From a checkpoint of a small contrastive audio-text model.
Model: 12.5M parameters, encoder arch ecapa_tdnn, encoder activation leaky_relu, encoder depths [10], text encoder layers 6, text encoder norm rmsnorm, text encoder activation swiglu.
Rows from block 4 of the audio encoder of a small contrastive audio-text model, named by matrix and row number. Each number is 128 + 24 x the weight over its row's rms, rounded and kept within 0 to 255. All counts start at 0. Numbers have three digits each.
After each channel's rows are labels from the 100 clips, of 14976, where the channel reaches its highest value: "loudest" is the band of the loudest frequency at the time of the peak. Only what is clearly more common there than usual is listed. The data: short read English sentences (LibriTTS-R).
# c30: last pointwise conv (encoder.blocks.4.c3.0.weight, 384x384x1), inputs 110-164

c30.206:103147092136157147110091118154136121132094138090122175133097119172138092123112123150106125104156157122145127135104114129139136130124130133132155144109140109125134126
loudest: 4000 to 8000 Hz; 2000 to 4000 Hz

c30.308:083115106140134148102146121148145148133114143118120133128117127093173112168156086097125129122144121070154147138151090121122095157130115181145163116108112132167123101
loudest: 250 to 500 Hz

c30.202:126132112142100161093153100128144066127111115139180125129118122134141155108156109121131124153108118100105114132149128111144101104101172158139146116158139135160139126
loudest: 1000 to 2000 Hz

c30.0:116145135140127165104117129115153109109165147082136123135120182128109128130120115096166139113114123112114126161134115125111163104167112141127108183123134147153111076
loudest: 2000 to 4000 Hz

c30.115:120110111159122131169081148116121128115107146115158093131118167134142117148127138121135106112133175130130142131128145124122125146149142123107141130172094095154100143
loudest: 250 to 500 Hz

c30.55:129100088100162150131099095125141127061121098118084135151122101110127147117072150188113110137098122115125134128083117152126121078081098118103151131087153149166114154
loudest: 250 to 500 Hz

c30.54:119145146181114098138152080119111111123071169140112112134116098039077159148157122092128135116139125126121139117120134180129121113123099123160105144100130080145136151
loudest: 500 to 1000 Hz

c30.65:103148128124117109145137110129129106103136124121082099100156139152141133099168121105090146144153095108168133135146108182098134087088132113120145141140114119114118142
loudest: 2000 to 4000 Hz

c30.140:144114133129113105095127155072131158104110129134122113170137157129128129135109125128116122089123147116092165132157118140120110120140097153139121141162153072131115117
loudest: 4000 to 8000 Hz

c30.226:186103155084172135176129122097143125146132129113159197157170147096199114141155135114125113111132080174113164120121136125121098138138115166089134137161151108099156123
loudest: 250 to 500 Hz

c30.295:155121151160135129155178116160121116130118162112099099124097119108136141165079148079109115121172139182151143121094125164149136176133130086177117130151087145210136157
loudest: 250 to 500 Hz

c30.15:106092099103142145131172092085122129126162136093104133117128094147165136136131140068137139123131142129141121147132138106108172092160188152157134150138122151097151131
loudest: 500 to 1000 Hz

c30.252:107128107155088113136168114145102149148184145131125147115136106112177130084114111148115138122105103168129158158150120098132141097139139155123113116162152094113150079
loudest: 250 to 500 Hz

c30.225:127125155139154140103162187116120127171101153143132095124181108147122082135132140150153120136158093114145121147133110127114119145118115141111153158091096153128105128
loudest: 2000 to 4000 Hz

c30.335:156221147097095168135095122132149145118133150145151098123121151109108126098116074123143098097108166148136138098157110137174112091144082126182184164171137118111122116
loudest: 4000 to 8000 Hz

c30.355:091127132126137114118095133111137083130068145126102133137150125137144129121138123116115102156141113128095151118140140135147161095105141127096144166121128141187122150
loudest: 2000 to 4000 Hz

c30.195:115124137120166120117149124100119149119125135139090092093115107115122130134138165148174112140115148097154108164126144123137138180139165130144173123107106161162130141
loudest: 250 to 500 Hz

c30.94:152099182134091129125127126141108135095147128130098169142159164114114137131115120122140117091099173146086104141134083121124125120160136158105140115153097133109155125
loudest: 250 to 500 Hz

c30.36:133147105122113105131121130168112125134082158152131159136115136130108106116124087160166098147147110097155100152122129148150115186119100123089137130141199143081139144
loudest: 4000 to 8000 Hz

c30.350:109149125160117136152132121137114151152142125103161075098104127137144143105093114158127098115128152123158097135173131134138127141136090129088119132121124119098104086
loudest: 500 to 1000 Hz

c30.290:082183078094160124146158127140105165159145081166133136176127126125120097156122143123133148161103150130137107130147131133158134106148117113118143101148155143113172181
loudest: 500 to 1000 Hz

c30.307:150102173148118135106117130101130133116107105117125100111121106100126165117119153148131125141105119087123141112126103113089136155123156133148099137170114109140112147
loudest: 250 to 500 Hz

c30.374:150115113141119079115108075152067175147105145102093126120098141124173137161098148131101105115135167089134122102121151163089148119124147144119154100126112090113166110
loudest: 500 to 1000 Hz

c30.164:118134119154144092147139111159086116121132134096148150150140116135137095138119115133111104121149128108103160148123121090094149153114131116125130161128115091092100116
loudest: 1000 to 2000 Hz; 500 to 1000 Hz

c30.8:076138124102105145149146118103119110163091138098118117144111188157146115118108116105152123105150170180143128095145078126125116121111132176104119132089147178108132109
loudest: 4000 to 8000 Hz

c30.134:101179122134097165137092136141145177143160101136134170140115101131108081113116139082160171136097088166148141092132101100102130136145113138164078082073137137126158123
loudest: 4000 to 8000 Hz

c30.58:124112128170116108110137149142118107125098169135145067151128109131124149131135121164139138162127106089105181125142083088109171128136106134160182144104049173157154134
loudest: 2000 to 4000 Hz

c30.221:146126143093126116122151139106176083141128156150120090137148160162103176113123143122155134139150130144137106137136146125150147124103117113099121118124167128137145067
loudest: 4000 to 8000 Hz

c30.172:131148113100159136181107119144143135088095102144121138128087142133095168115114132119145120142123138112147108103079131137109129125099118164147167109101089108089150170
loudest: 250 to 500 Hz

c30.114:164141105094137137139105170141142110184124113104122109135131087084109151146140084126117128124142125096152120147154128147104118115085114140125136113107128145119094131
loudest: 250 to 500 Hz

c30.19:113129116114131112130158167172134091132121095097129154098112137128066153098112098139125095151120173099144131101114142118117110137115095143097130118125136122133139148
loudest: 250 to 500 Hz

c30.34:145134114146121143118117160102128073137094109158086076157123117123132152112189095147143157116132140123103113121145126153146118115087110147141121165144129125105132167
loudest: 250 to 500 Hz

c30.338:163105130197148141133096158125150114137128118136143127123108148162147118124184123146116152130090110113130140124137124137192116119124103142167119107177150125111107163
loudest: 250 to 500 Hz

c30.186:137081149103102134102125111099138150141157118101087086166137111131147147146133100104141123135111175115114150137172092127105114142151148159144156174145096178167118099
loudest: 500 to 1000 Hz

c30.309:138124140125165154083140103109157114153100110156110133136167123087147153163124116152145139180150115140137078111100155121123154119110144097151089173160150125116160123
loudest: 250 to 500 Hz

c30.149:147097117116128129119103138129086166096095176136100100112109117123112112152154115155166184140103116112128124186130103120119130098117156138083106124140115157122118149
loudest: 4000 to 8000 Hz

c30.333:145123126143090115147113159100165110106127121125121133113123169132151134128150131116111161125167143102124140123086094133157161101178135119097152143136121132188093106
loudest: 2000 to 4000 Hz

c30.44:174143128143107141175161145088176115157145107081145165163108140103113139146118142094091118160174080095151134114130112152116114120107125142098111115185125143110131103
loudest: 4000 to 8000 Hz

c30.82:109112147120135154156118124106110115092140136137123124129151102152127120093099165127171125148127135123121158149104105127078124164158138092115143122089132116062149135
loudest: 250 to 500 Hz

c30.46:135123153116141115146112129152106129119157112154160162111081126117123160135091124124162128171127149114138132132168114098126136131148148091151157157130120117117109165
loudest: 250 to 500 Hz

c30.93:114130129110139145141121141127116104145080110137112144178135136138139071095135117111091121119120106115154142155099098171110138137137127168104119141114116139096128125
loudest: 500 to 1000 Hz

c30.277:171142159159119133113124152133122132090108101138119150147124108120163151161158149156114115141146131137152120103081070165118133164145095116164138164133113113116135135
loudest: 2000 to 4000 Hz

c30.146:155154119116153134114134114128108115114139174107122126165104107132112096157104122105090106135122158135141099133147132126153159120158152105111124125090115133156170116
loudest: 250 to 500 Hz

c30.139:152106126120113172112120153095099181113167134129104160178141160116164141167154096153080101140132092123154147145112104118120173136133137124147110112128100141153132162
loudest: 1000 to 2000 Hz

c30.347:111156095106106159131109114145162148110118092085120151081108142140091121117160130091141169143102148094155132103136176089119135140123149139118208130102138128125111129
loudest: 250 to 500 Hz

c30.351:143177149147120145153133141107120103098170136110140115144127126132132162147113162115097142112151123157098107121116124115163110108158124109153114091141154143136149143
loudest: 2000 to 4000 Hz

c30.232:161147123172144142105199159105077136169108149144182092163094128126166175134130137123109118101143119112157130109168107121082116158171066142115142071095115102114103113
loudest: 250 to 500 Hz

c30.91:118139097120141120131135098154126102184078119131105125142147162122087148101086081119133118117131177107116179123125102121116101131159087150114131171154103176149181136
loudest: 250 to 500 Hz

c30.362:136167104099139154114154128143129147138141139132132133133118147145152139092098153114119144103119142128137105124088142104100156111118164109105119127115142093119133135
loudest: 250 to 500 Hz

c30.174:097107100078128142145113133172130139100089118119116107110134112182185097134142106116140125098113158130142129129177147095114120131168161095101114186107113101147098130
loudest: 500 to 1000 Hz

c30.267:143078138152124105130134099090156101137142115157140136101138115109114156104112105128142127106145132103144129109111159121151156127121124113117160117139139103109111120
loudest: 4000 to 8000 Hz

c30.373:147121122136128104174182147139129119094163151105157091128093160129123124083124130156139163114125158115097182121094116122132091127142166112158143102135120117126116131
loudest: 250 to 500 Hz

c30.370:124148141108141148119162099099146102165140139150145104124107119175135168142119108105165147135101131155129148142175162173117140155128132108118144127143125072144109155
loudest: 4000 to 8000 Hz

c30.361:120108123158166125135109132124163132131136087142117183071143132153130148131120119132087088147115147132116152120134151111130115119130171152127142097119097147166144160
loudest: 4000 to 8000 Hz

c30.119:139120117119141105117071158158135112161105168167137068085123181107158103135141104130165141112128134092163164150171144092114129128121095144119140134169145152130117104
loudest: 4000 to 8000 Hz

c30.381:165114130139153126128167108156110138143115131066140144111167132109142157149136082170079130100132119107128120100169120107167141174116132133092091180092111112103153127
loudest: 2000 to 4000 Hz

c30.133:092160154110147157076127075129126106129124141112092124133115123140120138156144142131162143131145131122099175120099104126145152109088098105154087135090128145080165138
loudest: 1000 to 2000 Hz

c30.380:100123138124150150134134099078092131115120131124126196145093136124142133097130126140139158137153163075118123114127086083109132147184151105108144154124162097131135109
loudest: 2000 to 4000 Hz

c30.283:140092113083116144143140110152137096158150167122143126140136124148191137143156134152108124098139173141170081152157131140158157144076118087170114079133165094122138140
loudest: 250 to 500 Hz

c30.230:176137097135095114129130126130117142094134074099115150115124148136108121136162135139129160114063129141138121128173123114125154084078135129155084118102143165111125085
loudest: 250 to 500 Hz

c30.292:148099109139134080136135138113175126111154163123141143179158132149098133147115053162119090112141103104104125112173145119160155139126119152120142121092170130101145116
loudest: 4000 to 8000 Hz

c30.262:123131170087124135168151131078145138116133102119113146144169144108142139153134128112140111155104119201114128128081111134138115115144141119091156133120120140140139127
loudest: 250 to 500 Hz

c30.191:179134101129165132169130137125119180100083135117108127110147124142123136156151128152155111130129132077151170176143129184100139143104149088122146147121161078122130153
loudest: 500 to 1000 Hz

c30.106:154136157154109119104161115111104128118124162201095124097163136102136082104111126134142130105096111126127112112185130103109122111094115144132161167160119141115138142
loudest: 4000 to 8000 Hz

c30.219:145125139113168115137143132143077140102145116115090108138124136082109147095101188117121094181143156176158187150162137152131113130109140092080114117130120074135113139
loudest: 250 to 500 Hz

c30.286:114133120128148143135125131134150118097129140118147131102115137161089138144109143140124094113118110160130150195138166119140123128121130116097160139123138152120083116
loudest: 2000 to 4000 Hz

c30.4:088123117105125107135142123145153128158125148128159128134183123118155071157112064104115119170135143135134133159068147156111155146135156133108135134145119141113125147
loudest: 250 to 500 Hz; 500 to 1000 Hz

c30.13:128118130113120109103109128141115101123120087132131134113113144138089140112123132126129133136115160099163153109126105160133088101142133135102185156100140145136137105
loudest: 250 to 500 Hz

c30.255:105129133130131109165108130121116128129109122114141136136087120151116136109117125142140145134107118107118123126119075176115168147140119083129129104123109145117118151
loudest: 500 to 1000 Hz

c30.89:115143103106132139144111111159167131147101120119109122106120124150121100138097137166128159126136109118108152160093155137173171112130118130151130104096117140107114116
loudest: 250 to 500 Hz

c30.311:128134133149111140130157149125122147162146118109170151113139143124142148155125131110128120100099140176128144087115166144147112134104135147136145109148118170143166135
loudest: 250 to 500 Hz

c30.179:116102122123125089116117127160145144116125115107112130113134149164179151183141088097131084135153105170130127108145089098154114174154100126116141161134157099144138138
loudest: 2000 to 4000 Hz