config = dict(
    train_examples=26041,
    input='log_mel',
    tokenizer='char',
    encoder_stem='single',
    text_encoder_layers=6,
    text_encoder_activation='swiglu',
    text_encoder_head_dim=64,
    text_encoder_qk_norm=True,
    optimizer='muon',
    lr=0.0016,
    adamw_lr_other_params=0.0018,
    lr_schedule='cosine',
    weight_decay=0.4,
    adamw_weight_decay_other_params=0.05,
)
Rows from block 5 of the audio encoder of a small contrastive audio-text model, named by matrix and row number. Each number is 128 + 32 x the weight over its row's rms, rounded and kept within 0 to 255. All counts start at 0. Numbers have three digits each.
After each channel's rows are labels from the 100 clips, of 14976, where the channel reaches its highest value: "responds to" is what is common among them. Only what is clearly more common there than usual is listed. The data: short read English sentences (LibriTTS-R).
# c30: last pointwise conv (encoder.blocks.5.c3.0.weight, 384x384x1), inputs 0-127

c30.293:120128162130162110097119143153095130114133107131175165167115141204197107115165127102086143080121129130105143095140132102122122160151161083135106112145165080174125130108085113082163145143160145126160075101134070147077112118166142122164192107171070150129106187159152087129135171088111119143073177062091083099080081111172120196106088112114110035099117153142119083125139121156141108141162
responds to: the word "and"; the word "he"

c30.178:137184133184125101190133174107135163074096146148064093128212132071109201085097069060145084110129107107110145170176186128146055052141092150119169149180139103103097070121130155122108139131151126135081142180116122130154145126193104082115124138126143186113150126093118105102112165080104149211158115125112120140146128154155174140088126118100163113118101145118167162132158154124155101131135
responds to: the word "for"

c30.226:148132134094150147214099146127114218168169172142183194095198161190147166169080133151155114115075082145110115103110163139152173122125157138087168129200172069067087123113089137182100123104120058121075135150146115160090071122170039144115103173105165166133148157108098151128100077096125139177076172102136117110143105153156102093140142093145107084147152107077109140078136125113128109135170
responds to: the word "she"; the word "he"

c30.332:129113118135141067077089127166134097092104118145156163108147120173120174100177105188114150058156132179107129069118109127184236142134095129135128143133111132111103086125091100134073098079165113175142175131156090159087168133080138124137120094126141192152102089161133163133134084167135233078168148121110186171143069144114125125087139108191134091118170148113149068158073157164183138147120
responds to: the word "you"

c30.213:128088111108201111071149066104122086088101166169124105131176189092116120119148139187077119151132167161168148100132151163104147140168193144110118131224181115104154067171182082086138097080098119170141106114109138176199157207169120075111188143152165149203136144129090113085101142110182163205136133140138089101181137153163131160101146093207145119084080149099113098131110138093141105192087
responds to: the word "for"

c30.58:085092121140113139102119136100152067164120146058144110106099192174141146111138154147133115125113110132108125102144134196121183136097175192108136193113198119129122126100089108157134141132079155213118135096128158150142116141073212092110114117112130143129117125108098120076107149115147094108155148163166143105101149184159113139151175143147191158142106094123168090129152101117107086144152
responds to: the word "she"

c30.275:130134119096118103145170120099064175086160080129132136111168111161138151209088103169088112112158124160151172156176111192179125149130107083175117115136127075131097145081082108126155141088077135223057120166109069203146090125142096117145137102130083124091108102126143168124165159121161165129191194178123078159156114112154151157166114179132121079081131163149084138139093133095101126105110
responds to: the word "for"

c30.192:137132121173118142172123100146158164157151145081124213098086102137132143145142138137165128176159140130109131091157132075170145152094144069130131142160118051183140049176119095164172154097129120077104134111123070136077181156178163145126128119164119061103130117117124131111115064131110132181078121141124168126140073125107104112124134130176150094056176168150168139137131116124097178126134
responds to: the word "you"

c30.89:089096105152113113098148166018084112158142097187085126117169126092147088119136118126142157115131144159150183091088126171105183172124105081126146161159109136095069096143070094118096201129139138140113102177115095098131115122139133154074106017130081175112137145117107126143103144136096149101174112089151121093116141134116109120104127113102135105183117126160165130143113079133082162141152
responds to: the word "for"; the word "of"

c30.248:137071132124100120174164124168157130136133101180193116090126135098171119160120129153067150097129090095128071119200108067160117098127142116191145179133096111158115160155171157169139120103091126056121152100180123129109166095123181147126128164131090143137100148125144104070132145068122205165141166106099136159061166133133163179116104168174160140174135132102151126158086111094172081164135
responds to: the word "you"

c30.66:170093171084145141146113137119073133139128111175219141121168176130117175128129096080168108144096132085130136134146074181113129104201079185143147107184130171148108128190177159149153116119062142092118136064151122184080127152157106097147155148114131144141138127143086080170087179113145138255109097127092124171175161123172176074108110104158079137113115099115189141116115164115129037162172
responds to: the word "for"

c30.227:109130111100156150139129061129178171147106113116131085131123140166091102151151096124103122158190126101189144106101049154114182089150115169072159075127149147135120138142180133147137108139098134080089087130164106169173113104126083151092145134079151157131161145107128107169203136183104128114175181157054087086200149135108118181125115107150079132091153164133071162129131130107177163121177
responds to: the word "you"

c30.127:150169110077106087127157099072079141155153108154129211080161057103114166118122159172168152118080133124155096110130100137112137109047193102217142151115188137176126118199143117125141131110130159083145124144078141158162134142151171086147214094161129160216130134120132089078138105071073112165123116219167117105155120171107171130124122100154135125123083095113045213081113120104102143111176
responds to: the word "you"; the word "he"

c30.200:155133117142159156102159105152150108131141165119179147077125141142136142178144079125131146126119123160136137137098169129102118130188147147118119095136123129152140116129090119121142127112110134142125087104159162224141142090142116109191123104119184087135190112126079136117151098144114176133162122104111145097065171218140110166143112136132115115098113070048090104146083161146190162068140
responds to: the word "for"

c30.379:110156125152105085104132174115138091135143132104072094173128112124085116065129144136166109094122114074129143139122121069157151161129118238118167103100112167157160147109137097156171145120074124131190138142161144146116122075159149172107143085212113118106113155198111106157117113084136158126082062082104172122157103133081130154132120159156111120121065132111137081132136173127155073135122
responds to: the word "she"

c30.45:165169079099056112166123118116110104150126169068069208128181086099131148144056126186135121102197064178117130075132067132121108086068142122107169117125122113139111109213176175130151158141137128110155110107150073075135143112110170098128169110105125098145121126147147126134099109142143074132123088157168119095109067129120146174118087182170095085117118107121148118097146080133108103155180
responds to: the word "you"; the word "he"

c30.216:064102167104156120173152078144157137101078070140099158161157133111131111111089132123091099136125116158128099145171142128173171089132040096122145136150124123092144124105141157147129160091165123112121094080078176148196124079080089143108167124148154104105105098098087089088109147143107182159128125073158188155135154093158125117153098187097071143153156148120084093148188125159116137151162
responds to: the word "for"