python train.py --encoder_arch="ecapa_tdnn" --model="contrastive audio-text model" --dataset="short read English sentences (LibriTTS-R)" --train_examples=26041 --gain_aug_db=10 --n_mels=80 --hop_length=160 --input="log_mel" --spec_augment=false --win_length=512 --tokenizer="char" --vocab_size=32 --loss="softmax" --embed_dim=256 --encoder_norm="batchnorm" --encoder_activation="leaky_relu" --encoder_depths=[10] --encoder_kernel_size=5 --encoder_stem="single" --encoder_widths=[384] --text_encoder_causal=true --text_encoder_width=320 --text_encoder_layers=6 --text_encoder_norm="rmsnorm" --text_encoder_norm_position="pre" --text_encoder_activation="swiglu" --text_encoder_mlp_ratio=2.67 --text_encoder_head_dim=64 --text_encoder_fused_qkv=true --text_encoder_bias="all" --text_encoder_qk_norm=true --text_encoder_parallel_block=false --text_encoder_inner_norm=false --text_encoder_positions="learned" --init="lecun_normal" --residual_init="none" --optimizer="muon" --muon_scale="match_rms_adamw" --lr=0.0016 --momentum=0.95 --nesterov=true --orthogonalizer="newton_schulz_5" --adamw_lr_other_params=0.0018 --adaptive_grad_clip=0.05 --steps=1500 --batch_size=128 --epochs=7.4 --lr_schedule="cosine" --final_lr_fraction=0.05 --warmup_steps=40 --weight_decay=0.4 --adamw_weight_decay_other_params=0.05
Rows from block 7 of the audio encoder of a small contrastive audio-text model, named by matrix and row number. Each number is 128 + 32 x the weight over its row's rms, rounded and kept within 0 to 255. All counts start at 0. After the name is the row's rms in percent of the matrix's.
After each channel's rows are labels from the 100 clips, of 14976, where the channel reaches its highest value: "loudest band" is the band of the loudest frequency at the time of the peak. Only what is clearly more common there than usual is listed. The data: short read English sentences (LibriTTS-R). In brackets: how many of the 100, against the usual share in percent.
# c30: last pointwise conv (encoder.blocks.7.c3.0.weight, 384x384x1), inputs 192-287

c30.157 103 [ 98 172 132 135 147  92 144  66 124 139  82  67 141  64  94 140 136 122 187 156  34  78 186 150  99 137 143  98  96  80 148 167 149 109 184  76 127 149 160 162 163 134 113 209 108 142 160 179  82 158 201 174 115 124 130 124  89 118 116 172  62 133 144 169 144 145 152 134 122 124 143 116  67  71 154 120 147 112 111 136 183  88 106 135 150 171 125 143 196 165 127 150 180 145 124  82]
loudest band: 4000 to 8000 Hz (30 vs 4.1)

c30.83 104 [157 134 122 104 107 122 139 111  94  98 186 151  49 171 168 162 141 121 140 114 111  83 109 175 121 130 162 137  55 152 154  63 120 107 123 128 100 118 167  92 131 137 204 126 144 109 126 123 142  85  60 141 122 126  92 203 160  95 110 148 162 151 151 122 108 119 101 123  87 167 138 147  87  66 145  91 116 150  88 178 188 142  88 136 106 145 177  93 160 134  88  97 136 140 163  98]
loudest band: 2000 to 4000 Hz (78 vs 2)

c30.360 101 [177 123 161 186 123 108  88  84 104  80 177 130  95 125 108 116 116 113 101  96  80 186  91 124 146 156 177 180 126  94 211 149 142 116 160 171 124  81 140 159 109  90  96 125 155 107 146 177 143  92 183 116 121 100  92 104 126 122 108 123  71 164  50 105 117 141 130  58 102 175 111 161 162 133 177 107 103  92 132 129  64 162 145 120 146  82 147 120 158 154 174 116 144  57 184  52]
loudest band: 2000 to 4000 Hz (54 vs 2)

c30.234 095 [127 142 127 122 126  57 165 111 107 111 138  87 141 132  88 152 101 173 152 110 108  90 174 156 128 117 182  80 167 130  28 165 122 106 155 101 127  50 180  80 143 175 114 154 129  98 120 124  59 102 112 143 138 142 116 112 126  64  86  89 196 103 133 144 103  89 138 131 147  38 130  86 169  69 157 157 124 114 171 139 138  84 104 123  77 139 134  84 144 216 136 122 116  81 115 115]
loudest band: 4000 to 8000 Hz (33 vs 4.1); 2000 to 4000 Hz (27 vs 2)

c30.10 100 [ 91 124 175  82 133 119 126 147 125 182  90  92  87  79 118 109 108 136 128 125  99  93  78 154 108 127 132 140 158  43 129 112  56 153 206  36 114  98 174 164 141 114 162 158  92  80 147 200 177 140 188 170 164 135 140 113 120  46 121 161 123 142 131  99 115 154 183 130 149 115 136 123  89 115 108 149  75 108 108 130 182 133 103 123 157 128 113 126 100 189  97  69  95 151 121 180]
loudest band: 4000 to 8000 Hz (34 vs 4.1)

c30.307 110 [117 202 178 151  88 132 149 146 130 156 198 164  80 108  93  82 116 175 108  94 165 133 189 141 144 171 126  92 150 142 167 148 115 107 170 117 171 111 113  78  68 126 126 171 180 130 178 126 163 107 124 170 141 162 148 120  60 195 135 112 114 107 102 155 198 157 103 113 101 159 119  97 214 108 157 138 157 127 125 106 111 124 135 112 146 142 100  80 126 121 115 112 126 148  91 133]
loudest band: 250 to 500 Hz (39 vs 9.7)

c30.134 081 [ 85 102  74 158  40  51 177 135  93 177 115 104 167 110 145 144 143 116 188 132 131 143 159  95 161 142 167 142 127  58  92 174 152  87 148 122 104 199 109 127 136  99 136 178 101 134  84  66 136 136 157 153 159  88 134 126 131 113 104 122 105 100  92 137 144 111  82 134 141  68 155 181  83 101 125 153  99 133 107  74  68 106 120 108 138 126 139 130  57  81 141 114 121  95 114 172]
loudest band: 4000 to 8000 Hz (25 vs 4.1)

c30.187 099 [114 110 129 127 109  65 145 125 159  95 141 161 107 178 101 136 114 138 150  85 158 179 151 168 118 204 118 116 162 168 108 135 135 111 113 113 107 121 135 148 150 130 117 176 105 154 111  99 112 155 165 134 120 118  96 106 128 169 102 116 149 103 136  65 114  76 149 107 141 130 188  80 122 165 150  99 180 149  71  54 164 197 149 128  64 129 163 112 137 163 134 139  67 123 100 180]
loudest band: 1000 to 2000 Hz (42 vs 1.7)

c30.217 106 [ 99 148 114 143 145 134 125 112 165 160  88 182 149  99 147 189 146 138 144 126 140  80 152 112 101 175 164 108 134 127  88  79 152 158 205 148  62 119 143 133 122 107 187 111  89 124 137 161 125  95 142 131 128 168 169 178 155 165 101 119 118 119 111 168  95 158  85 161 161 136 128 124 178  59 127 138 136  80  65 139 166  71  91 105  99 133 186 140 136 104 136 140  75 136 124 135]
loudest band: 4000 to 8000 Hz (35 vs 4.1)

c30.96 103 [ 79 148 144 166 146  98 152 194 144 163 144  95 169 127 129 134 115 125 118 134  99 128 155  66 154  96  84 111 103 155 138 144  99 142  65  87 118 157 161 107 140 139 108  97 154 206 117  92 117 186  69 133 111 132 137 124  68 145 122 111 126 183 181 138 133  97 153 146 146 162  98 109 129 114 148 105 238 100  86 116 152  64 148 142 144 148 101 185  88 127 126 114 106  68 157 136]
loudest band: 500 to 1000 Hz (25 vs 5.7); 250 to 500 Hz (25 vs 9.7)

c30.297 099 [184 119 113 168 157 144 132 165 172 155 146 111  97 218  68 116 106 120 123 126 131  86 185 124 142 129 165 151  68  96  85 185 165 149 120  57 111 194 118  89  58 127 176 122 123 184  67 127  95 153 186  79  95 138  64 160  80 105 128 109 126  95 144  81 172 138 166 148 139 107  86 126  88 165 175 123 113 139  84 153 142  89  90 137 157 133 163 158 171 101 117 147 164 105 102 189]
loudest band: 2000 to 4000 Hz (66 vs 2)

c30.172 103 [ 72 163  85 144 102 145  72 144 183 119 122  82  60  61  90 212 124 153 140 108 108 138 119  92 130 122 123 131 138  82 103 109  95 156 162 113 156  96  95 105 128 107  96 101 133 135  92 122  47 141 103 166 137  96 126 148  84 109 144 136 150 118 112 144  95 115 116 122 100 118 181 154 100 154 175 140  78  93  73 105 131 135 173 199 119 116 107 150  71 137 139 132 145  92 168 105]
loudest band: 1000 to 2000 Hz (49 vs 1.7); 500 to 1000 Hz (29 vs 5.7)

c30.316 103 [167 114  87 155 172  89 177 140 168 141 146 104 110 184 126 111 144 116  46  85 134 100 132 135 119 139  81 154 132 100 106 149 108 143 163 136 145 169 145 180  91 110 125 132 152 156 105 124 123 119 167 146 112 133 153 150 182 115 142 184 125 131  95 118 127 125 119  85  73 121  45 108 119 132 131 163 154 123  93 170 127 113  94 120 169 159 106 115 141 169 143 156 135  87 112 128]
loudest band: 2000 to 4000 Hz (29 vs 2)

c30.62 101 [125 129 106 132  46 149 151 117 164 137 158 116 128 155 109 130 121 169 110 113  83 162 147 107 160 124 138  77  83 132  45 112 113 127 170 101 135 117 151 142 136 128 179 135  79 120  92  98 147  94 172 157  92  81  87 103 123 197 115 122 151 155 110 138 131  97 167 132 107 153 154 128 131 112 130 106  93  68 102 120 146 109  84 123 120 147  80 145 130 139 153  62 110 121 148 153]
loudest band: 1000 to 2000 Hz (44 vs 1.7); 500 to 1000 Hz (32 vs 5.7)

c30.143 098 [159  91 160 121  83 135 110  93  39 132 115 166 137 110 151 128  94 121 136 144  73 171 152  53  96 108 125 175 139 147 119 127 152 138 125 122 142 133 112 151  82  72 145 155 140 174 138  93 114 135 137 127 113 159 149 160 126 157 100 158 150  78  95 193 155  68 128  85  93 164 153 105  88 111 108  28 129 124 106 152 103  92 151 135  80 147 110  77 150  87 230 147  85 159  99 116]
loudest band: 4000 to 8000 Hz (76 vs 4.1)

c30.243 100 [ 62 167 106 124 176 208 103 185 138 170 206 130  89 121  86  98 122 154 118 124  96 176 116 185 113 136 157  78  95  85 130 132  95 118 118 133 115 138 157  74 111 123 151 139 151 109  90 160 181 127 163 120  52  85  93 134 158  66 121 130 175 141 145 113 163  55 134 108 158 175 150 111 120 161 168  70 141 112  96 111  89 154 142  88 125 125 129 145 166  96 148 149 127 101  93  84]
loudest band: 500 to 1000 Hz (32 vs 5.7)

c30.160 092 [117 164 164 113 113 126 134 147 149 105 170  92  77 154  78  70 149 132 190 160 163 139 113 142 166 157  97  90 175 134 136 132 112 132 136 134 119 144  71 119 127 146 112 140 127 149 131 141 167 129 122 110 143 152 130 140  63 138 138 103  95  92  67 126 202 175 106 110 140 108 117  98 166  63  87 177  86  95  84 104 154 142 191 121  84 167 119 132 120 148  87 149  77  83  80 159]
loudest band: 500 to 1000 Hz (25 vs 5.7)

c30.322 103 [ 96 166 154 156 144 110  81 146  94  59 106 124 161 135  83 124 177 100 160 132 143  61  85 123 149  66  98  99 108 137 172 134 115 133 181 175 190  83 117 128 150  67 158 162 133 141  96 177  89 202 135 126 130  82 109 165 148 126  72 160 139  93 115  86 168 174 174  99 166 113 111 118  96 106 148 100 150 115  56  97 115  27  99 130 205 108 140 105 129  85 131 151  74 151 118 189]
loudest band: 2000 to 4000 Hz (34 vs 2); 4000 to 8000 Hz (28 vs 4.1)

c30.81 096 [184 179 104 120  73  96 107 102  93 159 141 102 141 101 108 136 128  47 129 105 160 112 130 125 172 151 110  72 176 125 164 123 163 152 130 156 179  99 125 167  93 115 117 113 183 115 195 120  79 124 146 136 106 112 162  96 169 183 101 119 118 140 170 171 142 127 127 126 152 145 153 132  96 178 135 156 120 125 132 114 104 141 105 167 166 124 106 106 173 109 101 113 162 148 107 156]
loudest band: 250 to 500 Hz (36 vs 9.7)

c30.301 101 [130 106 133 141 122 157 127 152 113 121 119 131  69 162  83 211 133 118 189 134 141 133 142 170 105  97 190 122 122  92 114 168 163 174 109 107 124 160 194  97 114 182 161  85  54 121 118 125  97 158 164 132 162 127 119 120 190  97 100 135 140 153  92 187 162 138  93  58 112  50  91 130 123 109 120 130  82 183 131 198 127 120  97 138 170  52 111 102 122 135 151  68 122 100 143  65]
loudest band: 4000 to 8000 Hz (28 vs 4.1)